Rows from block 3, named by matrix and row number. Rows with one number belong to one channel. Each number is 500 + 40 x the weight over its row's rms, rounded and kept within 0 to 999. All counts start at 0. Numbers have three digits each. After the name is the row's rms in percent of the matrix's.
# convs0: first 3x3 conv (model.mid.1.convs.0.weight, 192x192x3x3), inputs 162-179, a 3x3 kernel for each
# convs1: second 3x3 conv (model.mid.1.convs.1.weight, 192x192x3x3, transposed), outputs 162-179, a 3x3 kernel for each
convs0.30 099:550490533435526551523548430503474498478523527520465454504518490457555480587506521481483562440567523498475490392512490530500463490476460477550505472557482483465473532494459470490537524532495550522501521523518463443440457591494514501474482487429542502531467482462540497500454507462509539445505474471557537518462451498503481503499589505500479468470520450481466498499560505544437458488505538426534459503432502555502513520477577512455482494535524432468477612475503529562568552507483528525459
convs1.30 100:504450375461517534542534463560537491495452554440584503475504506487475515457493482531462477508535486496523491423525498496528577546479536549464508568483461501494595519509624522504507592484549455527511481493510532447512472464485462510457489557487475551548477466416485507525553471498534477537530496550451489563495513497545552449484442575518465499473533401522503534454451514472461516540577493416463450460521525477500472485465414469557482520485494512577507552431534522448541509508511528499476
convs0.31 100:489483481492483415525518464553501520523465512585494432521548400521473531490479433497484433464498484508484563448491509469434461508506518480518535538426489537517483473510459540479475440492495464486374515499498526447543480508509517564523486517505469503589467462498429455469539473535501472446522508563470493529584537545507510571534627490495517501413435519513532507498516451522551516477507489538507523475534545497526531502528459429501501462491510470525510553403528468487484564504509535482509
convs1.31 100:515483494493472503483483471516393497528495497473501502453456533548524424539503398474557496514542529556568480489535427556475493464546452532549506510572483523460551553526530473497443522505532494515525436521486506544546619558515430400422540423513541547477550439585550452429496549443474534559542492429505568419403461491509447531505506478570451462550483493446599452472505460456500480483524516507537489498459486453531513505474436473506492482485482564504494557514531581484460542488537524458513
convs0.32 099:480455502579495508517466494516527504429511461470520483500526475506538436538530566520516458500501519475559411500461527536622473491516442482421460517549522537484427536534495558513472443534448500547521452493595533546486441450465494494448487501450458574478460464591472442513537458450565513493466528569428428493435452495530420495480476491497467519474503509467504481475563469547563463506543449533453433534497449557549520492457410479522512568508557538519551503467502507485530488539567523482492
convs1.32 099:544414491589503560435470519519479478437469415455542479610530497538460551469520457501432520417489566489528536463518520400451540498523510475463563484501516453501483529545509564480461468512481432506542497532454400512524519475508461538485490528572464457544459554459442482449466457508472558459540488456531472490488538487486479527478480521545525481480559555460465508487568438518443474463566481501525512493456476561542488437555505500507578452537486499532397469527489410501478618460541500488575
convs0.33 098:438485483473484466539519564523550542499406387538521481472545432469380503569477537502531502508502538525482473485426499498449487438485517481519507466427493475609513506491478482449527525509478502427531419468501524534508515505481522518464547428539434503494577482539532478504486588502490504453523555514520507507512426500433442468509483549575461462503538587537548456468517476490534529508490528471466455496547586506545534485483470442463487483468513483539527497488561489478470472489368515472485
convs1.33 100:464524512586513495505524542522519557487529519511483496502514485442480499444453550514505539522514521497540471473539446472442526449500559469548453533542531528473552566481464539447450492458531496506489495501496504526437547485508503491480515524549524464486493524460449519528448504484477493605538498491550485507461514582451467436524429484488531604453478515551436502517511489528519549546510488504480527488530513515460473469476501475534525477547473385476552503506488463542484477552619489501518
convs0.34 099:493532498546447556510485440479502530468496456532553429537475587434473507555563554508490561455403482520453516459496527512485488537469498515494494514448506515490549484492536446452522534501462500542427490472544529480435511486499496528581508489556514499423456529457468526474552499404540455457431435476452522534529523607530508400467467495486475451571496438455622539384414444545502512484547513598465475506476464482533419528495522570503454497504489528537541474548495487561514516542556518513481
convs1.34 101:537497499451465419510500447543509451536452540523410505516536558515505481489534560543513519503510440420476488477531499534425535521520461509467419552478491543488455474514530532462495491496505506530514454538558451472497549428496547482577435550494530462485438538507434483507500498486515577447529526507488518541446535504514479377508485498530491501553459518503528532510553522463462529504531455511469525514536526455543492540466452470436520455448506511426485582486493463469503525471499494536509
convs0.35 104:442430541489520531495539520486628509526560413508554518485491569520527512446613507486503403517535491465463462600449556471560459543525532459533562432469477514479522484402509535556504450448448516496549510513516455510488502490455472475550477543572505532380549526476514530464583428552555515521577525531468529588412503450449473476451455448489520534591437519511523466540502540560476502419478527504446558456477466519528435520551473488506543529518497421496482536569441564548546414533482421498510
convs1.35 098:491499477424482445503505511412488511371452493525494496524535481548560543462461551517543439577539473445508532502467444589486450407478482547498539541459476512486484447497405487464502517508569510510556455529471477528458527457520457468488563463448460516517521452536523465526549453459589532546423540514491447564517491520533508510548554487500472508451528454510490480564558498538434467508503454499457523471544513471462603535456487554448546432521439499484500487454509548545458496519421536521515
convs0.36 101:540519504477469485539509463522522519548520543500489531566549493562463523534447577525513521524505437467513543542547529558533498493503489497492557478503426502455470495508544488542500493477560474526512531460547466533472458473456517538469499483492487546550541471456529482458529502483428418479538516503517462487510487481523463499504555478542439483554484497479477501543494553532532477486489470545473471594531413462360589552475527497523505448536521486445472465481471507480442549534545488540508
convs1.36 104:486565501509467478468492515525502538428492475532572525520484539518514526534449566512469486521502546564461456495458444499463491520527629550491477513511516519472549497482520481518423501558501540465508463548474552491525527551442516449460521583558498507483592532512535557504505501470459436492476453505525500512467576570464514509510415511567541476463513480521532486502502523466407510515483484478538453439458518505464475515527480451518413478541514482482476498441489524471515527468472425421589
convs0.37 100:543486463423483458548510419511518553540499487483443521540552475517448435555489460510508478518511526571574474577550478425484545476586504373468483440473426484528395445418522468530491533507476560516581499548540453533535459499419487504436440471501478482492433385497571472542406532461458480541557508515449482513485490491521447521479538463480514516512599494468514433482502526470513511488513519423465517527470484550524523502428569467512513480457495511559511516481455507471466505458482521472466
convs1.37 099:561477562463484493522469519555398483492497442430490459508567530500474455436478583506467510467439547555579458439540598564512491556466510532438478437508485445415528481426520511447506441431530477485464463472539540470486514489543489420494502483479525513473504498510409561512526562496530462577524540400531452462515587556547527474486479475495454433446486477469574479537501517481538463496457526512496497523517503461555493573504524485594462513459512533573481501427540514539502573521571445535521
convs0.38 101:519470543528540560483527471549559519496543499583496571490505562577477516497437507433458445533477494516428484532502494493539500544488496529448445505450509544518563487408452467507503508525513531515510533455556518425505487473496522500546483468492481540461473369579550474556475530604540445648546575521516432487431492537478535450477465491496524508492584579453502453512504447517590446576497443483517485473469514442517450481488559540503515563512415538509486559538526456454536544494515469438525
convs1.38 101:519596489458491433460572491431524471544480541452504486482464530551478570521566478439507498516510500474475435491449444441474527501553497495496487464547506597465508523505597538446519470536565498539513484484515522537440463517483479496436504504522515493449477517523497538493489543526476540533452499466491494521522444533539500527522561468501505491523520478504496468415485464521496484513540423554512586425521532540439536458544567459510564537453508538529499561484491562464511553599535464521546
convs0.39 100:524500489507564455417550543499502492503532484490486481487503517407467530514503571478543578414455502506460461447534472441514457480517421538517521516487505419530526511520510453485429571452500507432517491631506463525470474482476446530392479593498551444507468560548502540445538535526525513560531505425476489542524461437462460433504566497519594521503481521510424420390507536510527385473583598471504486585580456405462521532502492516478473429457465542551570465491564519454567508451521490418418
convs1.39 101:488461486518479485491528509509515474515504509487494515404417560491383511511582442467498511509500546490526481532512508491438532516443406499477550479559541507506459469565515580511462473490532442574490459532457509523453453467554522530499498549520481438544577470499512506456458416515456521481499473497490511511506511506498470494474547464548531471465526521426533518518562573458501564522557432519451472479536475536511477483447477495573509529484477515488529550509509489488527502519496520491510
convs0.40 099:510520488514521493486524390530558464491532529585483506494561483514540488459502420477453524491493531507601520528472478437487474524568438499487475514525471562464506441465516538536489511551535386473594506460467445482483397526498452540492526524519593550447501547564536485497484528563502483511500556510414539505535516511557503548421417498489529545463569463450559507502451538488536531588494516491528521420502481532485516508529459456558467530469544509491522511503508453509529575629481502424526
convs1.40 100:436460541501471550483500469496496553476487486402486473510494469445564548465395506517517499539466589471442516464504557518451594571527525489477525559542545486480509519512532419502555479454490487541500503465576576551515511465595536466424484507448514389489467461506474463518561501553436532530422474553508545476459509432447568554506544536523505508541567473499573489473467489514568542557450512492519556482449494491514523490509545477490565574475509475547506538519492550559524559458398461467498
convs0.41 102:526468488456500509534513508471455454467521494469533539453493494567471447468578520471514551468473487452556470476504430494514479538463514513481454439572541496481451540480400490543478500547473506520496499445470584610537590495476430489535524510454484441463450511470571524528507398432512497499497476528486506501449451521486503518570516592534472497439541488555509498503407451531418537563544483475418554480501520462506552494526529490580488531488499531428450451482440548497462533518451492520599
convs1.41 099:527461496552521511444516514490525550476495539506502524535432554585583487439439555550529527470505449444526544524467533540454545567574512544497477452472480491501533408490426489518480498559540506458467526461468496491502446524462505540517495535479467490457546469513474419434470487550385503510512472521509507488470564429536425603528563491618532512502482525539459475477517456490557455556509514486485470506543549487591479467516530439429448450389526553538487549436480465483491491514519469476587
convs0.42 099:534495477528607538548474459556545530557479459470477502509540489448497558501546515573511538549556425459451521569547558518521511544480458511530489491434473464537418549516547494512508474519528528465543519530513486455484458446473535518463540433444530479517591528387481484518483489510547538523485510423502551555534428467459436451506443405599487504490494534464451491471560527497467467448490464487465427461507502487525486524487484424468513486480530461478555484512473491521495489493441569479522
convs1.42 098:498551517505488504453494537550456503460523451521500456522481465545504544573543592464476502485486490470491564515516535516518451500510551430515510508509508466455470518519571501446486436516526471462575487548504481439485500493425495495446436547559514509497555495511544520425442463471538450520500547500528463549474568515518481487445514485454459567506532545477504523503454596477464557440475536454533555481455516466463501467505493502517468548515478427524545482558527497456489502547504472500548
convs0.43 099:486529541544503517582437477548523427467497486477452441507454530571508522476528500425554499451464486513499458512474420513551510530518448512478504457481468429492565499551484482523465440483477525493537497494514510501512537537485515498460505513492449546492490533441505582537481562549527518527555537550522454433464403503570589572526475515472552543498480518444529432525446580520490451530483442525564471483514498559512545514399563485544533506525516509414476498550509439500435482488507521570514
convs1.43 104:447516482552473498471567494504459492452548487496499481518521478504581492456530448518498477441565546509464546500502496422640504578442456540487442455466551459500507561506506473494522511456496550465509453523474496469465441493422491479483537451570530576439480508536499509455528487562519490477470535444477472488471513516476533485557486643467388477490366476508493510452489549554502504488470550501553539504526535528476426479516536557527488435493511449443523451559463472443474526496531505539436
convs0.44 099:547403522487485593564520550555560484454560471581401498608491504514491502468529581495484592536467523466492464463591449468539454502517474560462473426464458441463538519448479553548429455429471503486521502408465515516547459479458532502482488487510505505520504530511481498541482497514521492516512552504554476434457540521475504546530448487460572526524519440458467471471536468534560521465531518489553468566509447404437505550496495512482440405500387559476488483449457401513444494528489510550484
convs1.44 097:559477540522515535506514542498502492520460475515497561476547437463503519520486452462511506468453552503467442466530467496484474415484443491505502515493536531530465507449485493536522506482487486453501506523488500544508489450503481535496466457488418526466515520488498500507515479470461515501454533577475536512541440493532458430528617454505502466521450482519413454543516501514482494541437491435537593403502426454480554465526436570552535604550454457461504532462456517534480533553518515463542
convs0.45 097:500473509534500498554503530502492467530456513441442525539444507523454475500462531429508432476425540511470496518502538528526489487541466517494456453560522501516417522497457476463548458571477496487504496559434512556527522487513529529540491462468462498472513540517459528473541499525600494528450545517558452450501496513518504572476429477493485457505504536443466568510483499489563481475509494441555516521545448568493485506582482494469474493510519463450489501480575527518464519509448444540482
convs1.45 098:529506500501512510502477492534542552529456464617504600431522522504541505543458481487520514500552534593454469466568515534511544430525491438527539517482520490550503467563514464580438516509487517518473561513508488489506547458488524449537436509493529466469541457475574483510438550477509449533455540438509467529473468553471525472431502480496497523498431433449478433492479490492440542510509442506419507467431503493542508500532505488517546512447458481488525517552545449452500428516510426535517
convs0.46 097:538581562445527446476593524446482565542490559499520430470557459468453497543450492536582513483464389473538432401496514556530492455496486463567522459519521466436465509499498444457469521567469493449514484484549399483484484489462501496551494436425551512475466562580496475545545507464469512447426540534471562508499490525504501530524513525430452452475475534505449434463536512482479490588573470491487537508501467461448431525459481519458501544505504500437531456532516517521496467473555509511496
convs1.46 100:515489505579487508547518483500514545517467535494483470524509463438522520515511480502461527512568531434564532437547506506469462536495406496475491500498495553520418533439513551463533515529484414475460476472576499531496552518521481520497510593530442558455460462553455460545560526481528464511450435517525518449447579514487531419563536580553494478529526513480537518486482499460516477546482536337486493512470512566562515496463531508510554502530447480562515465549488485509472458524510504506490
convs0.47 100:505536514507469480505519560483498475504454494506481530401489518428505571460561454493477506544537499544512483461528482585514497466498460495513525482467526512460547455528514494519456465546481543485441518514507511526471419530505508534512526464497454487538453503515549575485542509480539473447518538521531424568457448540469552515514485498489515479536440547446513483434501501577473516484511476530506493445453517495486446494502493536470508503562545471499487524493531473484498479496453552435547
convs1.47 101:462518556519517493551532503505505417486477488485497490494390459479500501504543461527489484475471534609496447428505458473560485589570460525504511516532493531501501450501520519623537503528500480523501559590470569524494526553504504538534546605496606505509465458518554525507449602472534487547521515543587535506471470547490490518512490516512546568509456469449552402445501491513425533508393452535474497477543480494499416493462538504475486479544503501482490537388413488496530402497564474506538
convs0.48 099:439495499512486454448471452531455546552526473495541431454546453364499468472490449496470533457464452553539540492451523495487484500503594474474510501478431522466491437518521469510466534484451460475532565525512596491549483474534497465468507444480520528526571543484537544457515485407508476545503492536479495518515444486488472534470556492547563379519458492484458470435467482509546514531522401512448513435546452501538412450481471525529501500506474503445550524543523509542497537503538496475520
convs1.48 102:527497606482515508540517556491496472493544570513606450446443588497436516489507466538498407530483523556438500483488575483472562456482509524536473465441484478460503529570448469525480520502501481507386465530441461472468515504457541528515435482503474483478498467529545552555513414543532501504457489460546540579487469436516454479513553507511528480525464405532487528528451472479485490503552485477478461492531450520582425382470524535477534582449517575500495489485451516509520518463521435490513
convs0.49 101:492471429467521573520448531520541546603503547548507507526514432432485544477471465527524509446437530581518535467522461449493484518456498498438555544466516488555524549423450507477461549469434533521561454472498461516534465501473573426523553537495543521480483404519487521493504464495485494489457496429540495470460459511533483447487550451501531556585526488428504465471498484486510434648500482462559516469488557440570445530530513445575506522513467522493541553498488556551396539524466417491441
convs1.49 099:562487498450371526486479419490559497459491445443539519514541446590477519484480486497530450589485597471521549511430469471547490470509518458474525507517486496475491567520514533440466463508478532455497503512554521469482576526554571467533567442530506505538503530540522552466465477543549455473419516477552537521490496472456484540534550472450464528476466477537442520521493441469545541512463549458506461520511534545498511463507547593510515507496520474507555495512494527477537450558510440435481
convs0.50 101:478486475592495534483487449457509429470502473541502478513479489518527454496502489500502580527486517543496491474464512499510534534498486469438576499522475485449434467510509494505518476513529471477519536489467502487538475454484447526444557554525450478434520514505543509415472514519499569535462471496455506508511515500550545545494583519502497492448506495572491464530483556489506548477476551552535524499476488417525493515550537626494510505473506546527511495531431457422473484477448519442534
convs1.50 100:516527480519510505533477447511461514473524432486494514574535546546485496509479522548551493461518506547474533502495508454499551487497430516550459541454575532518494493492459406490426502539564488577483412521525514494510553529478506587504492510491514422456397492557431507502545558518480432484556485487496538638425507510462589552519451604433564462513515507495520503514521455529549526538504479501449437471465416515499559539484533506545524511479500474480482559463506527577475522446496483459507
convs0.51 098:471547571396519479491483533602489413532470467459475441484525517512508479545511481539482475485514536464451529459509545551454520474415490513502443497467496522586447553448477522497507509465521444465488474461480555509495545469456504443491468487557536468494532513559495506567520489479537431493570544495488486551445508498544482494503476498514497514463506500475462505487543523469425547491531455509480441477454495520599515455472554523482453486516472536511480552556561526507517477483517490546472
convs1.51 103:485504494513527479520522487503559500502531490479566532482470478482526538497523471469484503570488530470591455511469458510459490472532453515474483487525479511502480490464437542460454482464524566542520471474417481515447486517491463530553521494509478459504454540508554539492522540492440478523539438524484502480551500483454497540523506546468473562479558545508496525496529542593466601475509397501485568531523504509538513474530491497524472482503474461514478517551493452464540508501543522453447
convs0.52 102:530584438450520463533503521457445523504503421471560538594466537521447540545541569519515466503502515530518486520527525467489525503500509461504539506570467531528559544522516566461511551395541536430497479492473489421521489511515463452481478542469457493469492416476543529564443552496503481552464466502582496538499499527408469494555523508514512476472434484532484459456535563503508496497487475488480474558525419539532489558476558479509506471543572485480533467426532398467523538453518532407553
convs1.52 097:477515491521566499579493523523569493452491510544387497493571491546479465489511512519499418578521487475528435529559457465565511488485520544551473460509508450461560474531542531580552512536477565544500533433528490461500473542553522482524492486476563441455528487480515525492520519469527480460547487463493511484534539438483493561504543603505548517569457537500496467476525536501531518588401494539559530461434457480479518496483452484514523507540469555481534496463565545452500437480414502555512
convs0.53 102:550501515500542413514462479523500510500524457506493453473486501485431507468573482523454500521491441529540540481481504487527569502456516519454474548598489544463493507510569525525505487505572556515491483525521484519597406477513545480559494532599503500471476475498539505521448496490542541488473513520445536492499482445547451414526458527511483538578531565529494511474480498470524491538452523461468497553494494502519536472467457515500541516513510465529477509509527467530520509559538489509499
convs1.53 102:538569461525491546563515536507480472454456502506489518560542509499560504518447464507543522509448479551518505538482516440502500539463507506490484439495523485490479457529499510538466504515542603465507504536475544511487416569460639474498611456516486483498529437483490574545508512482500472544486493534489593479498538500499479529521436511608568512530510544512515554538503463521464491483475499525560487502554550566489538494415465494511510471535511474461491510464450501561455510469464454496487
convs0.54 101:497467490495525465483523462489487528553522486514558516420487451500399454499519489445524442505481453519497482472446443504484472450453580521501516535517539518493457490557508499432504539482510602510420438447512450547535537485490561473492577487501494470434374520459483497498497481555535553540529478478512542505435509431547439505577440490537465417581558455478513487487470476438471548513456564419436532506513447428500434561541401492522492468478575508459510495492516455496436513499510472479502
convs1.54 096:455496477431405557485516532571540480565460525524538471465481536545460536463480535515496460526466518617472468458454455585510563524550450443525499470461430444495514548501542473454430454531579529502566501508539512539530511506512485507488467512486522475481578506491490528531474515471481486543603521574498497516561507495529447528568499490432459516563471447538508490412501471459514474593467464467506540529439413511468489503528510544532510507437483543465536527492485472560517513519538504514492
convs0.55 100:518481453541582503468478486445556503414448510482515472492561468521521455450385531508526488551620534519519539534474456447566448565548465504450485433450512545502460520502465524485493515481487477522498518509473524492431518487497519532513471517539479455477505523434505469439505575545498429522466501436534415503475492536496500497441542433473494521513525524513551441576542558492479486585518453463523556538541501462544522507463538501464488499528495493499503476486491454549484456506543485510429
convs1.55 100:587528486477504498468543568475557503592492541466538539476455450551450512559492479452383481454558490560454536519555477445459482540557527552465481526549487529510507412427514442499433482464451521524500476502516561501434535473520546478555587458489502491510512470543522460547478408505524450502501578523475514448460468445541524508485464487530478390536457504459504503495494542476460484520523527508501578497453501507469532449431443548468451522453502535500489501478422518458514534458492440461411
convs0.56 101:488517488511485491526580417575451489501462434561483445472482438513548461503526484519474520482452507502470514528535535479493482417535462526582415482503522471500488392501515554454499449512463471585503481417457522488497462521523470513505560539551550504491476483465452566524439471466557466499518438471521541511476489502540456508461524440559482577503467533492478458459557541440521467494478488518516480471548478530522470458550545506504441446536512443425504473463595479546561457534471522560537
convs1.56 104:459476434538428517574536476509465422484548474551492451548505504495619487441513428476487517446553549502414504422512495479523474497447656548522521537445519476471540460495521448501444480430532543516520472514543551584488496509423427508459504502454491504474560461563543505490529526431452490524461437491495429530584485503582508488490510601462458538520534490534429570483475471520544502511532489527462464506489460481528506527519546482467492575525441477417478505494535525561440501475527550488549
convs0.57 098:581516556456552412488486473474559484477459524457513469475480488473563504472518558470491459493495485551578437464525437581479494560505491501462543491466454490474530576547509547510437501398523486530517519467462467570389560485432486497548445461505548514518535484476498537471553507519425532495518452543472541489561520520542452530493520593519522493464500492587460530496559511528492484446495561541452415488525489541510522450549486550562554607501523537502466478483550520549497509452463569512489
convs1.57 099:536496472550559459497498513486546495464593487405500454515473491577463488492506517534469488470509538477538474469444499531508482474496510513484460448538604506489507482452496491467461484533528497506519509503539503546567473475530521505472533449496440479552522474508460538541515484504477512477465545555429554416555417503490571482538435518483438483410554528535493498544525491494477513523495479522458512437506413503535450475446438551474457478470463483469495540499548503469480499487488466503490
convs0.58 100:539519518528523525528482540540473559435468572536520460483483539499497505534548466516532537551504537508433430474504562505475455487517522491518474531463522504536481552573519481480490487469571492443459416528569503494494446514491470522495436488506555512409535467420473459521531461436544516509533521492511546463491442531589521460468467569468548476466574460516515564510451509525506505463462450504510528461541481457487520478471481465456476507458508498519514498475460490519497467493462503456437
convs1.58 101:513408511513581453460481550581504512552519462534482449510522464468443455485460520547456558475490458565482431494532476529428528487510510478444503498472527482473473515467423460535523517566429528499536457500452478533495479509538477520497445526526522443498468509462513569553564444503499506383541564489442495491504505523487507532469498398568527481600496492545506581500459541488496506477481543522511539491512507533548518527482505520523529444442562432457499488533461516489497513482548507482494
convs0.59 102:494510490559471530522467476554483443558494467494509543530481521500539489482498536518550531500483511576552455594448489539519497514526459474484569448508509465451486495538484530431508460527459409575540589474509469501519469515549495563523487425545480462476430472546498443461469502480518492531459496473514454420549430539528529468447447531496560481529449456512480509525580504439436511384479465478591455551443489480517455502565557484491477530525524566467462499493457520529408466526506495469513
convs1.59 100:530490529437534517488439485501498480492500480454504565533466497495473531460428485504511515468468448529492502452426532461529541530538517492548447501508534454539436480585500500477476499491525465559509480517454529462537453505574518458539482432467488535518496518481467437474503498502493441570485471513490479514559466539464421493518544519489535504571521462437498554468557513530519473597503505529399494500529555483529472561485459502489450562495484452516563526477431596480442533498451469510462
convs0.60 100:421504446520490488561558488468532478387462548502551514489461495491538511396473503467496459451540562556452514405503508433528433511504551449486632503534502477492460539594513502556525502483462473427526523538482536466473529418502543467504504509513518580518560525483439488476543541482462495439498473521491520542587512512502543515506525543465478437552450487500463488547440401500522538547484462505504518495435514493502454554562461501495536486471485441486513548516484439568518452525547410474490
convs1.60 100:476464495503498412466487461510571496490551542493458496508479449441508472463531491484507558521491540525480432488555464456510501534470483483504499452511476527426525518469508479531499466550458531525499523493526496473489488432471553481522512457582451517454447544488461506555508549466442476512543490472575491576530486460515519514479518504443520523511503474547390425499531480522515523500571523560517394482482499490445489496514490497471468455481586535488496482474451586458498532585584449523518
convs0.61 101:473484510530398443564574468544540501536485463440476531542485425567488480477478478508535478550449442478501441574513479465474516507501501527503465524461516474510543458476557514486565499439519481474548468532529530535530470479473506490523481484460549470596488476480567484557458481475516543442537477517449542553523472495401438524502506533506563531420531488478505458522499493547505507563444503519487493510510483470558539551422540497442589555463402518472527467524487549509548468424473543502523
convs1.61 098:518524489518501452539455482515568469497544521423558502492506508521486474571544533435476521475491496496532438493493516523585596515479523457562581543526492528468452501499536484467469434491504432510513360481534504509561482495560475495537409483480487432447483542470525472496472460486521476520458436511523489497571501478575489525492448431504508495551423499421534534520519459464514543471511483494527507474469538508496412509495492550557510511547482527508505478543559520551521610507470521480429
convs0.62 103:496526468481492473453506440465470498522501539542518418589484515477477495480516446505475504510405490598446485448552571542501566446501483500497533516581531552474500535545480467461535494508511533486501510507483510494504438534406512498507539506466518477477454473508520497493480491475542537469483499477481455461559487519487504541510492460445389425542510542487417460546470486475512502486548475532497499363604493488476465543432565550513551483488435541523515567495551549537457457475468420513488
convs1.62 101:478520463548477548520506510441493463501537451549436475578517504532529520475479453441477617577513523513483450547543500418514497538457528449493399515512502540474534490491451484473538517483501492458438486561467466539574513398494432480520511517526409473500466448480506501527423487518424464465475492526515470509463548477516543551517497507515491563533421549484464557550460496550530581524508510540516541499485604506471517497487468477506488491486489450543470574550565447493527576526418528489508
convs0.63 101:487443449537517534476540512470467538509577445555507465512512443529490484443545475510492481423460483428552562467529556504544527564559533487501518522543458538577558521496520549501574523492493552526537439514522451532472522576481476543499421485500531550463466471497543494507474431467518562581462459464567493559465499551521446478463522477535499532504518535454550528439448516578491449523485501552559557532528449544427451523581542465531514485530532443514572437537501527551534461460506448527558
convs1.63 099:456446532443522512497562538545543429466511525457485516528449551539538522472449493528456497560499543520493423525538484489441461513419495457413467519591534418514494546555534464522517430531427532430428526480542572531439487465479425564443471522513501574479461515544473508556552571534525538500482459519433538487499522516455438543552501422433532501459516471447432444483555536450445548498523568567487545525495526457517527500523570527525471443539560516462486486509504441422542442480546499568495
convs0.64 099:456586530535487520584505524512421458504495507476457471499553532602491425528527444529476451558528490490491476538514489503532503564383439505508447462510461441418492536516468604486471501510553515502483459485471444419445505474535474490468495472458490516520523517422457491529448500477514516497455407483499475478497531416459479513534478480551492534480491481444424558461488513447531511423513473497483527506491463464542482502598543509456560458492423458579468554469439584570543474585416461513520
convs1.64 100:448477507553468459616428514494551561487462444590445513524524506583475473508532375445449474475511518475487457476542447464474467558451539511434509491528582503458533383486487536533459418478451445492521488452587537482487395490505458542419538496467474537525487473479524474539521565502509517457513511610497479556436519535484433457587486496499508541454531543525447442467537516462521476519409548495492444461451488483467480496492513539484513522554411474511554548457431485460524446477566476553514
convs0.65 101:461494555444503539510509566512468539500539449448500458499455528427407534479505479461490515491585515471496514502450428490433540488548484485460515552477457482523490458554543506544461542427515488492470582523447531541496534538513460567492519524615425441468454504424525481547487494527512470562462517487527419542442517478507478487491516443517563531576491462493535547505515424467446472531481522442403471513466529487430514505545457521537467458494490448495486520554522467493519482551520563559482
convs1.65 102:499492551459485453558525478499477442511563605524455526533459482421561491490569445531473570489497528545527440477468442591423507503509511490496488496518516483467490478507484490543491479483491529512528550547505444532477463502566574523562405497498459532502475484506540564551574507480544489520669465508496505455450488462519497481492492565540500507509510532492466504483498495570402533556521566487455454496518518485515439543542475472505488532556463462480485509552496447495505403517551511555517
convs0.66 101:455514522461471492508536492506538466494523487487510528543477537520485495479531493514485471517460451503459579540581503464452496486525489525468536474481466502424520488504534476463552573539486449575504454490553532531504450554457527537501493585487458484525508528530502487552514384564437450448496519447597622473483542502477564571463493469518557482433588493527485525436539475508543502507518450576529559501566486468515476515533527464528465499469532453492475495481496524519475512455389436489393
convs1.66 101:452483570527577515523487466454546562547610574508529553570479479488423533493472460505537562525563486470549516497504478521526544468534492537469514486511409478535566525496488576462509506467472522491520479548514520530501537484496451555567510530483483441476536498500550461485533619514585463504589467450428530505454467505523527466513472462487560487477523504469454462518487497517493533526555517480456500504554482467501497475476509525504441513484550535450526491587502591540494508557532535555533
convs0.67 097:487486514486502525361506544453472491329498477499520465469521453558512548494491447408485513467499470475470488631525549488484467520513525435495509491538509544591436500502402441482527558516478510514488521503489521531513482472553498466538482480499519515486555482470436439484521453412513485433509488522516472521502454485481513472519447469518453479464490531476504504516476565500463506472448474556526492488453510501506502537543484552608475451489509523492507507472393432482543533480474463478381
convs1.67 102:521458514471464405602468478461538495580634498542550566559500472529540508511492419511516521529405508446521473469567556490552488437484511427446546421539455538489488508534513493485551483562492562502509381527448491468432518542535530441497535574468553487489490518549499443531512523536481440474511496533450502487507533560477531479496480505524501595500572557472463442480493415516535547586507547538520547504565482521536478505482508587489513454504516518563586510472500462549474508430542533535513
convs0.68 099:543424514511509516524420488449570507493438569614538513505471540490486445518566572439508566576552503520511510461510588453488497449520494521425551484528529548475526490468488478500444451502494507516503500499470518482489437430518511572481493474439495525482558498443509489542461510479514435508437503529520543458500565431511427485405472512489601452490434478496522482550524556494432529553428409517424495562451483560536552518492542506509506489437457490568577520563461520500516540485438514485514
convs1.68 103:520447447486471502438486471571518482505488514579411466441443527507512477538541514547506433504523492511480519447510508479506470537447428480464436525575502514529457453521521479521466482474504513481485497551532546473552454487486502503466537469507454541517528476543477561546491585507533498527490492606528475475463495490486475485588459485538544537487543544575471581463474417419583500463481487466515487510392475524464457498500518483509439477423496581483568417473443564433466510493477485482505
convs0.69 100:525463459553495524522460561456520430490481475538506574492623463495530514519534561484518449431534504552457491500518558490495542553502539519536509481515580541577477494537483536482489468488457494538504447488581503521550516484578515495457458525470541489456502550499469440546499505484522513510431500493375568425521421456470453496450491462463475482520460518419494523501520573568493519564419493479475483425410462587489529499564472559481501474456553553519440480480462489450497454509530520455475
convs1.69 101:519591474555517475457483504501379409428432555488536478479555466488526492551508509571550492480449507494458492498482513529490484444521441527397446525531536429517524539482474487469529465457507503517479515484538476548481559504509492515465511515436492507403467495478619497498440487582426543551479402518519474503512479510523510442535461557508486471521459509479483550522461521446483525493536469469437444527578519552477496479433462434542433504518476511508530486535579517554502480467494518502446
convs0.70 101:448520554479470517464538561614466478374525462484514475481453507427460500581557460497525602472521559508488456501477467441491449503532475509508483517526518557504501506503434585530463525501470440487578554513584476483459509487493449506483468553508485540579562539548533510481536476471479422447536456459445450506455520580469508527564473509490442452574529511418467400545467510529466495521504544507533564477526617558471526513566531549562577473562503544541525534454476539532513521511506494495465
convs1.70 101:498550471460470486478457603505432527483565496404439482496529552467540456489506503493489482433526616407484560559537544513467498535451449449529515503502528526472478487527511517480454497542468470465493506466457501464562488462433529486458590498446582576424500511481510510496526516519529506463486460515531465467437524585430569473519491449514441493558503486525487462544399559474482540420550481482519401526465473427515531539500552525483529509532451428449494506510474482457486437416530430532559
convs0.71 101:493469447471446510462549502504493469461446502459515481470455431516436424574479491525484492547563471517464436475430511487488530446521512531561471443447524470481498474550497529498526456447514511492493436537512499478523545583515510466588440528531490470524595477490545489541535563526478513436439487549462475479567498550453547550529521502525485502525488542541403509520490494550450561496527397498480507477459446526495536445522474529533515548446497532539441411476505349510458536533524478558504
convs1.71 101:519424613548489462532596593487491513535596485475440486461434516514555496538455451487529502507492514500585562553478512465427526498496529455554483518502454548475531572554484505501519515563533441536489493435546489552461552497459468580534587528495497470524514485528485495498493416494533469440492425492493445550463429511560523547449494529520551452543516521539520504524555501553510498427490438500554517484524474509513560584522529461513455430468506503498483431494507540447597555530539496454503